Weights of a small self-supervised audio encoder (BEST-RQ): 7100 steps.
Rows from block 5, named by matrix and row number. Each number is 128 + 24 x the weight over its row's rms, rounded and kept within 0 to 255. All counts start at 0. Numbers have three digits each. After the name is the row's rms in percent of the matrix's.
# convs2: project pointwise conv (model.blocks.5.convs.2.weight, 200x1200x1), inputs 750-899
convs2.124 102:122144122103108083125130088119102106116104128133129084113121131119165098080147122071158135150137103094143134120146100135125126122103156133148076113125128154125117115133155120124140141163116155125110132138132149135146139130155150116110131087138109077141118150127113141136145148112162135105100121117146117157130086125105113082100135130171134120159130104142162107112134155146132116103153148116076094107105165116147129135147108130169088129095095163118101
convs2.125 098:140150156093094154183110113095141054100107073131125147160080121153103095159124137139168110116116165123101107137126107168153124139148139122128098181168144162107098111148106144084142129130133127134110141151173152147104097144114138122118167101110093100099135142114102125105136119138122111166127098101113150146120119125118132145119146158125079136138149075122109146127143157148085128111159108107142101126133093099141098142139117151138172141132137155128106
convs2.126 099:133140113143132087152128097082116159141123124124088126114125119133147135130098151164128128134168127170163158127115146084104146124092108139158144133138155128167159089151095150136134174102159098124149121122118127123131134140140158108091191144143080136099104153154075131162136127104108136145148181165137146131116176113127124128110140120070154147126144157102122082150136091136080104088150147112094159117137133148132131150105155102144114121153123090114101
convs2.127 102:125109106114154139112108160126098154144070156099152126100100080135158115099115096143113149118139130123109062148134171110154130126107132124144119103118135141161114108094160106110102072142151119128117133114145112128097128134142097152149115087175175098101100120065164121185125119097146133110147129116140093140140110133161106117151086123134119117123139145102165126103104110109100107120123092106105110124132125113106122145118095142156080143151104141162084
convs2.128 100:113134168107099162136146107157108152134156098132201080159129176133084130122158148123143143136124068116144119130157119117178147075150107134169136157095140108116101154166134111124130095112121130121110149141116136139117142110158132155107119105120093149088126131126133146079141180137130114169158112112076147130148116105120134112157155112142134123137134124139157158099107126152134126109129173124124114060148144127148101168167126144174146161145085123142121
convs2.129 104:124176142127146078141112057135132151133146132117105136100149109142173142130121165140134122156111115131141140127157102146116142093180125153142116137093116124126121120115128129124131107124110091143116103143124083117146125129084130146133154154143098138167117158152139132159128161145105138135141164120144089156090164136137172116147113120072118126109120144104148112144125106118169110132121149124148107181129120149119173125115117156127085125136133119150152
convs2.130 100:101102136165169070139150124114090132147097128160193110125111070077124093120125118153115161116138186142120109075103107095126148118163115173122109121123122142155114123139133113101139133121168141131120129085115118147076085151144130128136119146139135051121142108074089136138100114125120130140149170106149168098143120123143121160144149132102151114094108130134053116092132102180133148154171121145105156140134108114095145150130133143144143090134144057112151
convs2.131 103:144159123153107120135107145085097113169142092127133117143110128163081133105136129180129133117165135133068105140132119171088117117111156177093100124099102157133161154102148145082088103110096129116125103100166186119129075123157156104134110163081121103126142102116116120137134119118132130075155110148116108132113130117111172120130144124112120148110162156179132147162107113183146124139141115166091139104129135142166165129140115086132156114127148100156162
convs2.132 101:158095201126144109124123121109128160119123100137115113135140106142114158139159146141145101123163171150110077173149131113139138074136139139141094137146130118097101115161106138126169145149128118182146107137109157175139122146143113161102139123153114093151133129090154178159153112119085152128130132139163093121151153169107160103128178139126130129094088098141099142086117088096084131109115154126132102167129143150143147166134140146165138106172150105121102
convs2.133 095:121106096116108110146121141103175121125107138146119080115154096087058135116146109141105143131115144140107132093115138114154116143122093104143141113127130127134125121103129137151155143079119117096140108117108158166148108107089152103128140138102128100130132131112140127128110136131126113121090096134148131096099114114154127116070117123081160133091096137157102123139163115163121117141152116162128095089068132123157083136158123129162153095128103110107129
convs2.134 097:132149100168121092132136115133086121111131125111183086129131132071121145131123067114149166126120098127153123140105099103121132123085100130142092131130089121154187143161101117105159103165107130099137103157071145122195114166110088121161098138117115097086128140121149130162148109088120145116118111088145118136083111159126112127092119125127110141134139130145143113115149114108076115125118162118130142155127109091120144109103128137108107127140151126121086
convs2.135 097:143141160113102112147133108119136153179103142113140153097115144162133187128159152158139108130101164140145147147156119123129116125036170130163125157093108123094132104144148158118126116141096108117109094121180114132088081123120107129084146146120163109160138143156147145138118146125151112108114120159130139150105128127107144104152120153136153146157163173128112092134137141082127126095129121169110139140139129149118123057100125151110126131170143201126141
convs2.136 098:154108064141148154074122101135100135080146147103111146105083131176195143117158119125131129098166096168090152117147111141128142171136120154135105118145121153143150116143166115154103119137109124133130161115131155121102121132138139109177140138110081098111145140114146141127128150068138146148167138162117127114118118145134148105121099116154150127112142159110117121164109120093111122133138133118109145138133127145120123131103118139119093126129150092151099
convs2.137 097:102166145116188128116092133102083113126138117142151100176100112150152111128120138146117135111104119186097159182147126139168115170140122128066094095077129115139092080091117130124118102113113140159078092119147126138119112146106170158119099103136112122144164156125139140129174135110141130155157123115140078123149118145130150107136138140130131120128140083126139121127103112126112152126163139122124135147087123093192139109137110133146100143135122127120119
convs2.138 102:147148171093154112126149110123187112141128111145150104131095176110124148113121147123078095108167133149138146126113084160091136162136134129132124168136177173114155086130127120137110122146114133123125143090168127182100133143158113111105115104130137152111133118145139169146159068126109098113102146142126140135119122146124135148131102113118123124116138116134136131186153121117141121106160163184147144126133100118137104127088140172125136083120154140136139
convs2.139 100:105149158175112134115078125183106107179081119148121152154129136113120137140135117169135099101159115192137154107118128138094115158125091159148103146101170150126068089126161150139118132139116129131096098135156124098139163176142106103089156143076134128120109153144146161106144173179143116112158100148084160115110116143146119148126123143165121115135151125128181087141115155135125132119139159115117138107167145136120092122160097120157135150139121108144098
convs2.140 105:119091142127127153166155070133122103117122149156142134121156133134063125153152180092096147127178073068111163127139139109121147083083134097127129166117102147075099099104102121148154106143136134115144149127153118107130123129102121114113108143126123111099165118095088170160131130137089104145114125172162081119145139117092147145135165098161130120089134166153123110141127099144143199114141114075166134168137088135111112128128124100144095108105121122124093
convs2.141 097:114066165122150146169131102157118136160117112098124136173124135097133103121153103111125146133155088109114132117163093121133111121168114162108141124141127125115132113141175126156128132106111132145118121171089172162149098144172152137138114124115130117068166149153148128100078143147212129163119110143080152141153177129119125166126117119151131164132123110093083139080119132139124145150144115140164107121155125127132128127160117151170137099108136159098125
convs2.142 103:100104138129109146154140094101084113136092092110109106131149157115149136152093132116169105137115091134141173115097116121149114187142126098120103113105144104103194157121189096134124119086108112147153166098116105110099130113154106129171108141165147141104116097134121111116073138096107127115129098146068120168096123101125107112097116098169141104121122171120134091180129146095132133143158112092130048105142111129093118121064148096127158110114123142112132
convs2.143 103:138109138110098123095074123104124089141144144156136134125126093116091100151114126135087147148131141146115165125144151120136169137129141159139189124110095121130117130127161121186113137123102091123132125090118132142105152110104114108116127080115133135105130121115087126164096139119167102153174112141162145153127156154103092174113096122138141090096138122130104099125158149155175152157164128141132099097128124120144128130125108129126186120164136146124182
convs2.144 096:122085135120126075128110127113071134106095136100119116135111138123148126122099104139143157103151119112145129079112107088117151103093092116113157136100103103118121117113172135120111143139092072120146133105108088079108125092142094175148151107071092120119105142104117131123109088083149119150177103151157164139140136119113132168102080111148128150118154074140144089103120121128093161124078105115127126142128114145140132109122162128136168144096161166121160
convs2.145 100:130118124156099075138113108175173088150122110146158142135155144142085086108101144141094131152112118124064172097153140135106106075120146153080130116142121125088125141167138075106097093142111139136123147115127120099133144139107139122131116104152136161171155092184187145113118102163094121138126130112118147120143157155115132202143159146126111097114111118173124158110146167135156148120118134086088126121125174110124078148116123144130153141118150148129147
convs2.146 097:169117130134150132159112115120156116071121101109173120059102156132120136132115136136161122130124157122095091101109143140143124103127137144126106138143155136091071169155124142137118116175144139083172145158129139140128185096130113123119166096129167123097111101127170146139139144140158161165112127113089133127152130157124120108138106134115147122107134142141103168116088092135161123191112149148128113140116106122112177160121195087116155151117111139177172
convs2.147 100:136130119125132105144141152131103139150127141124122106202139117123096138161144133147140099142120125100128172164116127121134150082175127144126104134124143107096073136155118148115067154118159131154115124120119101148090114134181149122119154110135092138122158154151154146143120169127128146154153124119175164110147155138081136149180078164151144109121131128104151126159122116110121145105118096129106120160119100108147104134086137083091152097167154125126140
convs2.148 101:109105147126120097112099109173113173130122129123157192153135139139111147143111114114119099097132093137141116097101155130183108149136087127153168190140121145117105142103139092113083090114140140111114085155117105128136121112148106143105133087117122151105161135091083149147115116111154195114140132134103115117141105121132122127160119106117121143122163158091137164106118130136141114138146109108144142127149157128138109104159142137119109109130176086101145
convs2.149 100:097111112103136090174117141136131122049127117129084099091130134127142137121128126146132135124119140118118136119128138151123145140098132139126127133089124116122110136126126124143139109090140143116121128122115137129123132110112129104125098069119118097135127105128104106083136135133158157163108120132079118127139155155115147141104082116118077133132165152114110119156132116149122145094128125117123139115065119121131119144129139095119109120128134124157178
convs2.150 099:130091106161076103090153100144129110107179098104105150078133134114171105144161158071130174124124091095148137096142125119125122132123085149106151138133143143124144116090171093137072067122161116102131085098167097108091131092143135097153123107109151130138136154099104107132086147067133118132139077124154120142151128081130126130120134118124126137177128124124154137115162166107122133132142080110131138125129086090138079105097144112115132147141119124144169
convs2.151 097:102111092106094153141128122154123134149103074130105100145119080114136118101108123123125118137122105180140106126132152127122134119104110094139078114142122116111153156073146121077113107078109145129101112155131138132145119120059174102084088164138179125117101159153135143112157171112132089169129135102125156173138146145107108157114152160127134092103155123112115108125111129119161139140137144148138124087128126125140077146119099158111097139081074096140167
convs2.152 103:121126113124092091101142102129130116072132097146124140085120097123114097149062107116094118150135117172131155145148137146121111139143121087135161103082152175111144121138110134115145109117133107143149122080138135140121100067110192147118143145099161066100121127122139091125139152116101154140135121119131143139118092141161124153097141115162149102142111128156115141149128127114115091124124149168130119157135161132140106101153132139117125151103113144166117
convs2.153 099:139179138164054156143105082112152112102105095125167152086136101145097107128110082160100101108127151113065137129104139085159137129126127137120086144128105141141146108113126140175098107153138126118131146093119122124109095099106119130153123093103122144078107102122143097129155132122157143063117108103137109141136121165148155104128146154117155109134151138156109147146138162125149104080128171138143113070111147114127138094131134125134146103110157135124142
convs2.154 100:100178108129134152113079092112192115134092160124149143142142114128171159123135118173128133133075134110128125152124169155148101174134173138146182134111118109118100106135176154106102108094083090128152101120118177128090140082126153149133080164107144150109139101114072131140118083119138133102141114111141106126121145135137145117144140112125162141095110132123109155112135155140155156157148122116167139098148112113135104141134148098159108127118150145132136
convs2.155 101:131159139124158157121163102113149135146119142141173131115129081108156158114126143126123107161143160085115117116116108109138121173174141128091121110118107157161088102147131143138133158118165196159126151123156104121130131128125161119141142129122123127181148122119091107096102106126128140105137148104142134106160143109107070091187095146112191137158155112153121157177084138137151128078127084115180163154118121134109159121085100123168120107143132121098129
convs2.156 099:116125137137140078123145088104128167095128130136098125131097109169119082146115123088102134116128097161099152075136106156119130129094128116122208134089119147134134171094161106156147126116124094115130096136150120096137085131100151138125087136129125128132148142101154128141098131104135134138146146159093151141121136128128143109135110128135145159112146129112136167073103131127103081111119117150180088141177118127132113143128139126122131133132126100102149
convs2.157 099:139167129138132141130122139109124148142133128156158143145129147143150142125111126129138101158150148130108120134128145185114148151127128082136115136105148112142116120117104119156137165152091165142149184136139147137134124149161130086104160156120168141128108118078124095132135084155107127149137149127125127113146115122149098107116139132166150130125154135130139126121128110144122162116139130104114151141103123139096131120129120133150145112132123111146121
convs2.158 102:100144097134125114140131079131092134162172181138190146154093147138060092117151146113117123095096120119165123139106110132103114157124123133123166124101101156099133112079139103089115153099152149128104111114095123100107111112109135130131133117112171146093110126130131117125148144139115134144111108128107094200106120111141165154108145098129116128136162186081113126142107131119153127097136140140137143139131141135142138130109137124109117106128117150136170
convs2.159 099:100120093102109139150101107131092137127139088114142155132131156174116157127077177110118146136108151128164127089103127120141124169087179149113154119128137105119110105100143104121121157100111159100108122146124116081106103117117106110142124147123127094129087122094079141119132124128178109158145131134126078135124133094141109122111100126138148116132149137116088104122147111089144114148123104088068118142137113136122105090103111076109109160094164111145136
convs2.160 097:095116134180138123113166151103108134154096104161063103093125109170122131111117146103102177150150135177117131165088145140137123139132092172135146143178132158123081136149150136143125121151132136109131139138105149170151105098099150145139128129144119135124145129171109128143146144127124128129109137107154121121164104103089144170122124112108175102151118138140147164165136154153138201153152129173113135132137153112142148150099147147137147153164126125119124
convs2.161 100:109152126102174136132099146166143103113115133127130159159108141125126144147116147118115124111161140122119144122123117112165144140146140113179111132101125093133150159119118142123102104090139126112114074121121139127092134094141113158121136144087124128094107111174136093087120142119143087086088140127188117120113126165143107123101131122111138086152153121114148101131134123111124110146150146178100124166141125132146135138106142129144115154164125121175151
convs2.162 101:105133101117147146121139158132149170137107123101117098143144132131085129149090154166111099134163163086122171074128134098112115144107102120138125084085117150140128102102147112138168128147150156170115159096121135141105116116141159130119141174120067130134131141139107119117141120141138123130095153143131134103143140148123113152119124162123133111135148079103139107105097130122117099137125154132153117137114138157119123121084125118171162116071139120121192
convs2.163 105:131118125129122128125151149097134108114132108182133123088092118129093115149123131113131122093118164133121131170162132127153139156157082101086128149124121105149133124147106144120126170139160159122110174131136085122136124119114161136147146146140119095080157159134122113091089173132142139161141158125090146151141102156146148103110103136135144097113157111158112133145168145115121131117128087121145123171094124169148132147111095127164165156140113132122149
convs2.164 104:181163132141168146094130106129147145151117176136096126111108107138102155135147136139118131130122157137128111144115144162103133156070079108141085122151107116085123140090133105121118086125109185136134135120146130123134119134075123104115127129110123171096111103116120103150161097104102123118134158127087111111102121103157132094120160114136123095080132150096118153121103109094085128155123124130135136141112141141135148134119159108124164143128144148151115
convs2.165 096:120093104144134120160112089151135137120143120153148159085087140147159106122135141104141124097158123112142102150098140168134127119118128116131113127143121127119156114118132116085176109106127156134105133127178108166164167132156132114126135177173108085128151140157148121127089138143113137126108130164136086104123149111109098129153141092143111122153072126108180123133147136115133133117119111120108141114117124088150132157169137123121088143115172131137099
convs2.166 103:166133084143083158099131109112135145163157145115109142107113138114149105121135122142152162126152160119147123143141126134110149148141154149160103073140102114115155141146133111112149111206117126120141169147137091088123133126173145134127098133141094125111135156135126121142143138123086080138126120108148125143129120131127128156100132126146129140144122164164141183129116130095145143129119154148116131095090107128110104138112124101148126124117129128137117
convs2.167 100:117142104141111136156117203082129111116121108105169123097105147147112082146136089135115150142135130139139105138142108114125154107047150088171144145119142117144131177114098127110108113151137094126143118118138136092108135133126110126124133101126145170138110131151147118164150097158086086086152131115117110132092153135158094162123150132126088132107162103123146120147142122104133181117177115126085135093107087140100102128112153112103132136131160103159170