python train.py --codebook_size=1024 --norm="batchnorm" --hidden_act="silu" --depths=[2, 2, 3, 2] --precondition_frequency=16 --one_sided=false --warmup_steps=140 --adamw_weight_decay_other_params=0.01
Rows from block 5, named by matrix and row number. Each number is 128 + 24 x the weight over its row's rms, rounded and kept within 0 to 255. All counts start at 0. Numbers have three digits each. After the name is the row's rms in percent of the matrix's.
# convs0: expand pointwise conv (model.blocks.5.convs.0.weight, 1200x200x1), inputs 0-199
convs0.97 105:072118127135131106138108165138115112153128114113150165148113146088120136118157157120120125165118123121102112104107130057123161156101174163083136115119130120130140111127108141174105143123141114166119114151145155110166169091090168127167104116131115128088120104091112148099096125144172151163119106121157107105172156139115114155118161107161116119149159147115093086113163136158139113153090095107154153150117155174144118151114107148102150104121115131120112147158112120155126163126117094107127132139099164180184149128113119118101175146109149117112095120107099158129160128129142126175145137149125107129146132
convs0.98 095:116144152118124123154120107118087176117105160109157124153111113125110119108096153056118101128175121164132141117098117125160090111096139138169132150124158156122095117109125133116109159143112149165146140111110144171116155120125143108097122134140111108147147119117163153169084114142151114135095162174124136138152060124165152108161143136159132120127111098120073120114093133164131121132096103149134091143135148076168150136146121130079111127119118134156143149087092147100110120160104093149147083108114146130101161095129124147129121133121147127140121096098164108126145108087115119144095127196104122134145114
convs0.99 106:098123126155143125110123111111153124159131117099130120173137127098082149112130112094137101118119128140162183122120134127095145134137155108090083113178145105145181152150120142171108091112130149123102135081120132174097153120114135127140099137129168108121118098101160174173170119119140136148083133122131145111112116114152120132125092093128142100138143131108097098100135135171143131137154108150158083118108151161139147164106112121141116100132125143092091125123143129087145135135108102122111146130151158153177140104105150151149103116169146158135135109162146160150107113085065161139117145101112129183132081
convs0.100 091:127160085098140128120125124134117120142083123152170117133123097154082158147121120138100107116146108108153185167145133117150129088118054150141129181153160101146133124160113134145135157160148129143135123134134073134094117135101148106130119144141126097124112135139140124152105153095065138147105121134112098134148117169123128102123149096144067145107119123161127102146117101081162124140112136129093073137090165144116106118097156133147110138104125124130154128141099133086119108124160120068131092147127119100086107110075100117125151149151111163117106101121147104144154144108123139083104094101124127149134153
convs0.101 087:134139106125105127122135118131148142092125137117106145126042101150171147163146116141147140144154155159106127121089063123136125162155124121077130112149118088144153156123129153131134158099189155144121079126140112150123121119102125144128120130161091130116102182156151063143128134132110154117139152156076153082144104115138131131123132110120113126156125111163118093130165171096147117119162139123115147118060119143133125087133179135118147113104081125135127125122141159116152127146101146085100116097112109097099133121128148156083125169135138113133136100129129121133121155081122168099145139150134124116143095
convs0.102 100:147131147100124159134125126071163173117168159119113119169095126116116116155119138138125132119141208122088125118155087134130121097114138134090137185101156134134129132129117089105135133098081155120133164118155112114139118134113114127157105148165153123108112167078128148158119151082092137128150108087123101125092107160095104139109116120129111137114106107078113143110104122160116110115115157134157077118136164108146105084125161137157110125133160107106117169127117142112102108102126103102135158103155126161153115139133138102136098135159117164121126065120106148137117149093144143162108180155123131119104158
convs0.103 109:158183104145104163155147115160101157128134177109105115148118106165088105132096115128116132107175128140114056113162142147130056119118119129152138084127104163163140116112109140167088140131117101121122098112137141140149178147130132149099085113133165143087080147130131141134152130106117098111128144133138110146096116139132132096116150137181157169174130142141157090156114120145103162127118174090106106082108135141137158096123135165088120132134140129146169110114160125147121105169111119122152101099131120126127127132122139117106134112092129146165137141090135109131111144167110110119102173125100126126132156
convs0.104 106:144125145098129109105099126138135159138112102090133122157147109107148161154160160164144095144132169152139124126133145065097168140111137106165108159123143148096164136126137107162078136123137138116119108099162093132114184125077126149114076145124099113097109119094130127091147138120092134166118118127099135112100171110110123080103147147101156135124153141111115099138134135140099080133120139128107107125093142144114150079099137175121147119150128132125127113105115077111118132121140132117107112124122153142126144112120172093114147138156088122122067142121113197108098102105117103110114114197121148104135120
convs0.105 103:137137150103070142127113129149157134128111127149165117112119149135141139146127117098104156103128146116125170140187141120163161157183123147112130097108141116087120159129115138196146129119105117117135155167118136115130059114137121140112120117146154085143152145129145117138135141105094080167157121119130162104146130123135091175112101133099150136149114106135075153126130110132080093143137087108170153181115131144115121130116132168139128134138113150081121133129128072145118080136087118174120122117088117133163121152080154155113105051146146143139116120155139146098130116145139142122120106103126125120137126
convs0.106 101:121110119068109125107132103158097117113112097120114108164160134126129108149147097146120127134116115109153084089122116133070140129087128144112108114149157135141152125130119117144143121129117187129156163137106107157105122128129160146164140076107121134116148150089153090150162157117140130128128113201140115119175111139152127152115126109113128156119109097091119110136111131102136126168099104100134150120140155149112072118132132149158122118107133089144166133105101087089108136093132106150156132086126078146133124111152090124112167119138096130142137111097115118099084101122165092114096091109118134184162162
convs0.107 099:121107105093122117071148094155156117127149133135148141140110124185156139094096111126117104143123166133111138175126096119109154127154142118156108116131122154125129125115143138136145116092083125131117136100132164121103141179127132084125131187140126073126128059104105136107153119129117126099138114157155118113152100161155116150116143065120107129137147183148143175144110124113120159144124154162114106170088097139160136115150137132141141121104155146154115169121166093156122149104126124101121090130135114119151153105096177112148153149130144157145121147114129160115146130110063078145117177109152128128111127
convs0.108 086:105150136092147131150162118156106150133107173150120130104110089110100145154119118142131142165161122118147123144078107189164143142148128097144107157121099165137124125107134141122129120127097152092119102152121139172116152077121167097120130124131136158131119142136115145153132110123131113085111120140100128151173132139100090096113128168086150103125129166130176112140154137136141129120105132140166205135137105147126142143143144131118137153115111140126098105169111164147109112138128067112129133117112118103132138133112081091105137131144130143099140130098085163153097143154161123175120087109121090148130209
convs0.109 111:148059138111122135137088132127144118125110117125173129158119113097131106119147129091118129078177190138128118131116122139135149095103154169122150161125122142124129185133130128127087145144108118128109123125128165095124112123131104128150107142163112133076139097096124094101124091117093165128137135159093107127097147128114105101101114128115166138134133140086114104126111183113140127118092125126132108129147129100123114148147094099153173164111110156128082125111114110140117118129154139160142102124120139107120107166145202150130135150121187148119138156112119125125110101123143074141201124089147142075127156
convs0.110 101:107146138130105099169173163080151101129150151169153130147116069143095094125087114119100128130128132117166125147128139108147120137182158095123111131112094142161142130145133168128128095116128060120107160138136113168109127104166106103122144136154140130160109113126099138105101111117129097122155095156124119143114113127127148138115106129110152100118128134118135121114132139120096117110137104118136203092150109152095140103124173123127171161101109165096152141171147130153139086117143145112108173119139095116177104158176113141112068109117133125086153138130156121140107100132100112146127172159108148112108132
convs0.111 095:126129137156145093122112114095152132080135148155135121118150143148117113110156152126136142141173112113149113132109191101139096103147145115088110142141085139144082130112154114155152155135110111105137154151086139115116104086146139164129139109147110175108148157096196162126123154158112123175167106109085115161143104159140142114078146111116129142114140110135128105087121101140083115115107107130128114096104123131113131133130127143134144107148092126080157143104089104143140092132086112138175100088106146141144164123067117130148152131107152165095121126156116172160148131132113111123142147097116126078150126
convs0.112 108:091133099131131126142097149074118132128123113146126121109145142132098140127088122147104111157073095092133135138127129118105110097122155096091113136112104123110115130129152169117144121079213109111147128127148104088123118123137143131144120135141137092112110105079112052114109121109123094164158105139146166124136154140141119173117117104103122137167115140115126135180122129117147105156161115197121102119067184111106108093132137123155155125125068118113102145106155075115123114156167142134138118118149158097092142168143154100108115138141126146140183119105141125121133122120135117124117119128143127119132095
convs0.113 092:115162119128114127080141105166149156140081150119098148117150136155158107128099111161111093110127060135122156136105099123138101089143107118145135179124099137157129128074129089141134101125148118118152127113103182112102202140125119115127122172151164125134143144115191119100110121142168135089116098143112143125123133138101153096119126125141123101157133185115153135110120104153097090159130133110113138140174092117145118148134065127098127104162144154149124181134102160118144117146118141146115121125120113104131197175122144130118123145126143145149146156132094130124119109114103114128132084099130158143144119
convs0.114 104:125088139082093112113115145099102126080143123123171116130172134110099156145139142131158135125105158160134104110168106148107138137150137100093063186103155131138148123121118146085133144104137113136096121062120151149166149145121123148126105117092197151137115133131112122162129151149119121133084161089096138085099119112108166124106105122109161111156173109089161139143142122142098125097115143142088156129147161107125146125160116166117112111141111120127121133140101168142127128108111124122102168160111108125137101125142080144122083094149145144107085133124121116153184156106110146128096128118097124121132134
convs0.115 110:114132132097123104105129137129150067151137135135171095114100127073114087130111120154094107116127132132151177138174153124130149130135118158142112156129135172137156136153110112114127110112120113095135104113130113134169101084126148125110110120129119117152124118115095158117102155137111131147137161181127116145147121138149151161094127152139154069159132131092109121106124120115122156113170110115138109144187135146122144117158153135148132112147157135130105156097113100147073084137148132070091169157149112193113100085146122123152101113169140125145098114152092111177097125160120136179132116134132132117124177
convs0.116 097:093156132108155125113139147135139149145132145139114133160138123153107126109183131138128100135165122106136134106179117120127144136139119137146125176133099158120141096168144117123112143116109104118110111162147151114128133138136127147100113146172143082118121075158151164141100145161162127102104129124142090188168095125127111142128172096113095107172099139182095142131113125133159105184141103174126089141126125128125148093161138107146085126103142152157152108177148075125128135126138097147167123116120132108121128078145085131153157156166104178135141123160148130141173107111144113131159135107101107158152130
convs0.117 100:121130119143125120085113122138098117088138146119152137148129188079201110128101105120125105132159156181142117112120149151145102105113127141141138112131125123147113122120123120090154134164101106115174149139154123156123141146131151156138122143147110156148190177189157130127133089131137143127157126047168146129134113118127123114107148117139162187144138121118169130097089136142105140150090110152199144125135127139117145150113145136166150143132125104140099128097114117118161111126155123133125123118126128157151155122118135138140133159110102130123109107104108147073091124128135127142136092139146063080124090
convs0.118 099:124130122120086148194129140098126125111139131104127145124105173130116134140087153089130114103135104155177134128150100082153146136104103130127116134120143153116138156170100089125120147147130102112152109121150178114116167121104115105159130126168133141163111078105126137135109148134096160166176081129153117107160114166134136129128114102110130138148118137133152155068152143124131164150122138129143117123081187103156112075150101136162099111143139092118146163139094147097093106109092141145154114149159125150116118140103123136110087130120142128154101133063151122107127133116155107153112137110113086076114151
convs0.119 092:097123144157131143123101104138193118144166136127145087118122132144136145078137117081096149125149113131116097118167137155111159141161144171144123123084093116101149148114107148137148092129167123128139133137135141132148090138115117132115131113123130150120097100109090103103168115125138129145150116134139180122152117120172131141121137151155130128105118125097104110096143136152125123132137112174161175116136157121138137123108133072119144131121149163122148111168102121170165093133127200098111114084116156100140109197125145198130108146170161113138143125121128149145082096131119179109130146151110153123143097
convs0.120 094:121158150102128108146155135142132155114059100154105134108129174132116142139076099133146133124089123166124112138122129153128154104137089123140163151128152146151118100131121155161105143116126170114112115146105072129067173131114116139161139156082155113100133089166160112107136111149097103074125114169149123129146136141101091148153116142085109111111099154156135139121141139114147127102170160115085086110116134114062166137115133152106138106180128143133138111129139165102113133105176144165143123148124162127108159128097129130105149140148134126138124118136123126119151123091140133084141084131125149169112165
convs0.121 102:148101105062125120132154093145145120113145116094091178094155128097145157126112160108171135077138118137120094128112131101125113106133095113126137132167128104135114131148146101128120080135122140122126162129158147115198125109154136114148147127090140147103136131114156171123159122163135105156147146123125139120142123163126138140173120106158132137169167057118143137129081150148089176132152105189139132145122100114138162166177131098117111140125126133132123138083135146135144181111164106128128120105131130154148147150149166142103158127139126115127126148085145100122132176088105123145105125116133081128140097
convs0.122 106:185127149093137127105140142121132171136113123124124128141132155151148132092139127175139116107137141092146090115150090144087115087119106109152115132157125141147127131144125118128104146126083142120107117130182099139168139133144145126144137161087151141118082132115157143101144128104137124141131082108134146140125115094127109136096123169164095128132151144132136153128130122166094120092102184098134120125153098095140088154091142161162118131126116143140142158172112136148154111127158184142145087109085114119181127176122179144135158108129155156113155043131122107141087130134155129142128116102148103119167110
convs0.123 098:130123150106133126153090115176097116152165096153105100116127154088123128156125106093135130120114095108127127133142080126110128099133140110158084132144093153116140173090124082150060146128130140126163153118153124119131124121116173138143136139140140142085127102141134133098119144119167101167118160111106105142137133099130133128115109141118164116119130132099162159077136126126109148137087105101126081123123115141120136121147170159139113106112172141142165124110131097150114086136131136153172117131156158172144089147161104112124121057165111132136107149157174117118098131113135090105128114162143059130113166
convs0.124 106:152159098131085177104131113162101115118181123144111129170125144135086121105107170134134141112151183141109111120113102124153121096111118116100124134091101151108138149135141126101112144107145147151079112117100151120084130127113146142111137147113137135117094129098088120138103091149159146123155097114157138143169122188147121102136166145152110164107142124108151115108175138090195146142101163090125130132149106137114108097084109133126097124152165120182139161067122103109131130132138100146136091107143116125107128138143114152120135140103129186093094117093100134133093130120139097105110162117128158142137111
convs0.125 108:123101126108124116132141099165161108102115137076140098134126142110121109149130103108110131117130118139136180146129117146126100130166099122136143127130125118110144125172086125146100100143130124107163167115147126078113123091111150135085179135140178110124107131150114150116121099092142120161161111107065138111124121190111134140080125126130120152156132128116127124144121144093092169128148146106099148114135138135138112153200123119142124146151142118113144146099080126156117079128087113138118182131128108126092112107133137114151127109145118128141188152135148069127125145161134131062156061122149139107124148
convs0.126 103:128083132126095143151135068118158195144157128105163127175158108122130123127108122137142106135124133156089087161134140125125132119131135107151100119127115114111158090118104112136115168113107108120111186099139178116103117095170160132134084123106120114166121071117119159110099143148171128121106136128096125173135102132140095115120146092091147132097092124102126167178132145094115135141165116133115158098133138152119119117150142166127128105140160095102158100122143110158116155136160117083120158089111148110106153135097109095145152140147121115090123133131134139116106128097138152155135116113197133140082129
convs0.127 109:148135135159130166106114173150162115102119146158132128162116130112132173147113144134123142077133072141106190124093084096164147125140138116144066119099116142142117154137110162096098140123113112114113119119118132159127144126074127121129090103120112141120139139091140118126159102140167150081103137132108130170116137120163112147131139096090139156123123138152150167146118135147159150111134130162135096162126149155139115169155163125132152131114111158104106123151145159128149113075115147093120115139112162119142116131118156140083142107148132181124130124109153109155082108162120195143168083142105102143107160
convs0.128 114:111159157134093134102149127171120101143184106131124129109124129136101149064082105143146142129096168135119198128118152161121147095109096131122119144142131167115110113139146117092148119147155152095177154133124103127122141123174170146131117135090118096076180122095150096098105148116091075130133127136133120111096156122142117123114152102105109103128092128092097095134128136151123127148125164138087126125134150149133105117142134107172123134173090121097098172130133139143141136160121100100077147141136151135119147123116093158109103142144079126152135089157114075131172133132134145110141110124120105124132136
convs0.129 101:104131102130104106137137116119097108089149158087160098115128160084178131112102131137128092135158156115138129151093117107126139169151094130106148142138199141124130117145122115137130128103108133106131108147153124146132122139126113163135123116156144107131137145162151127105153123124097106102147162099132111091127059107133130198127182131129147139112131135142153131140170169106090154130098148161172135139142121151103185133156123104145135119136147111118111141156118087141105158083093126133120164092159076120139112107134101126161139146167106086123134172108145157095106130121112154157155179133140095133143123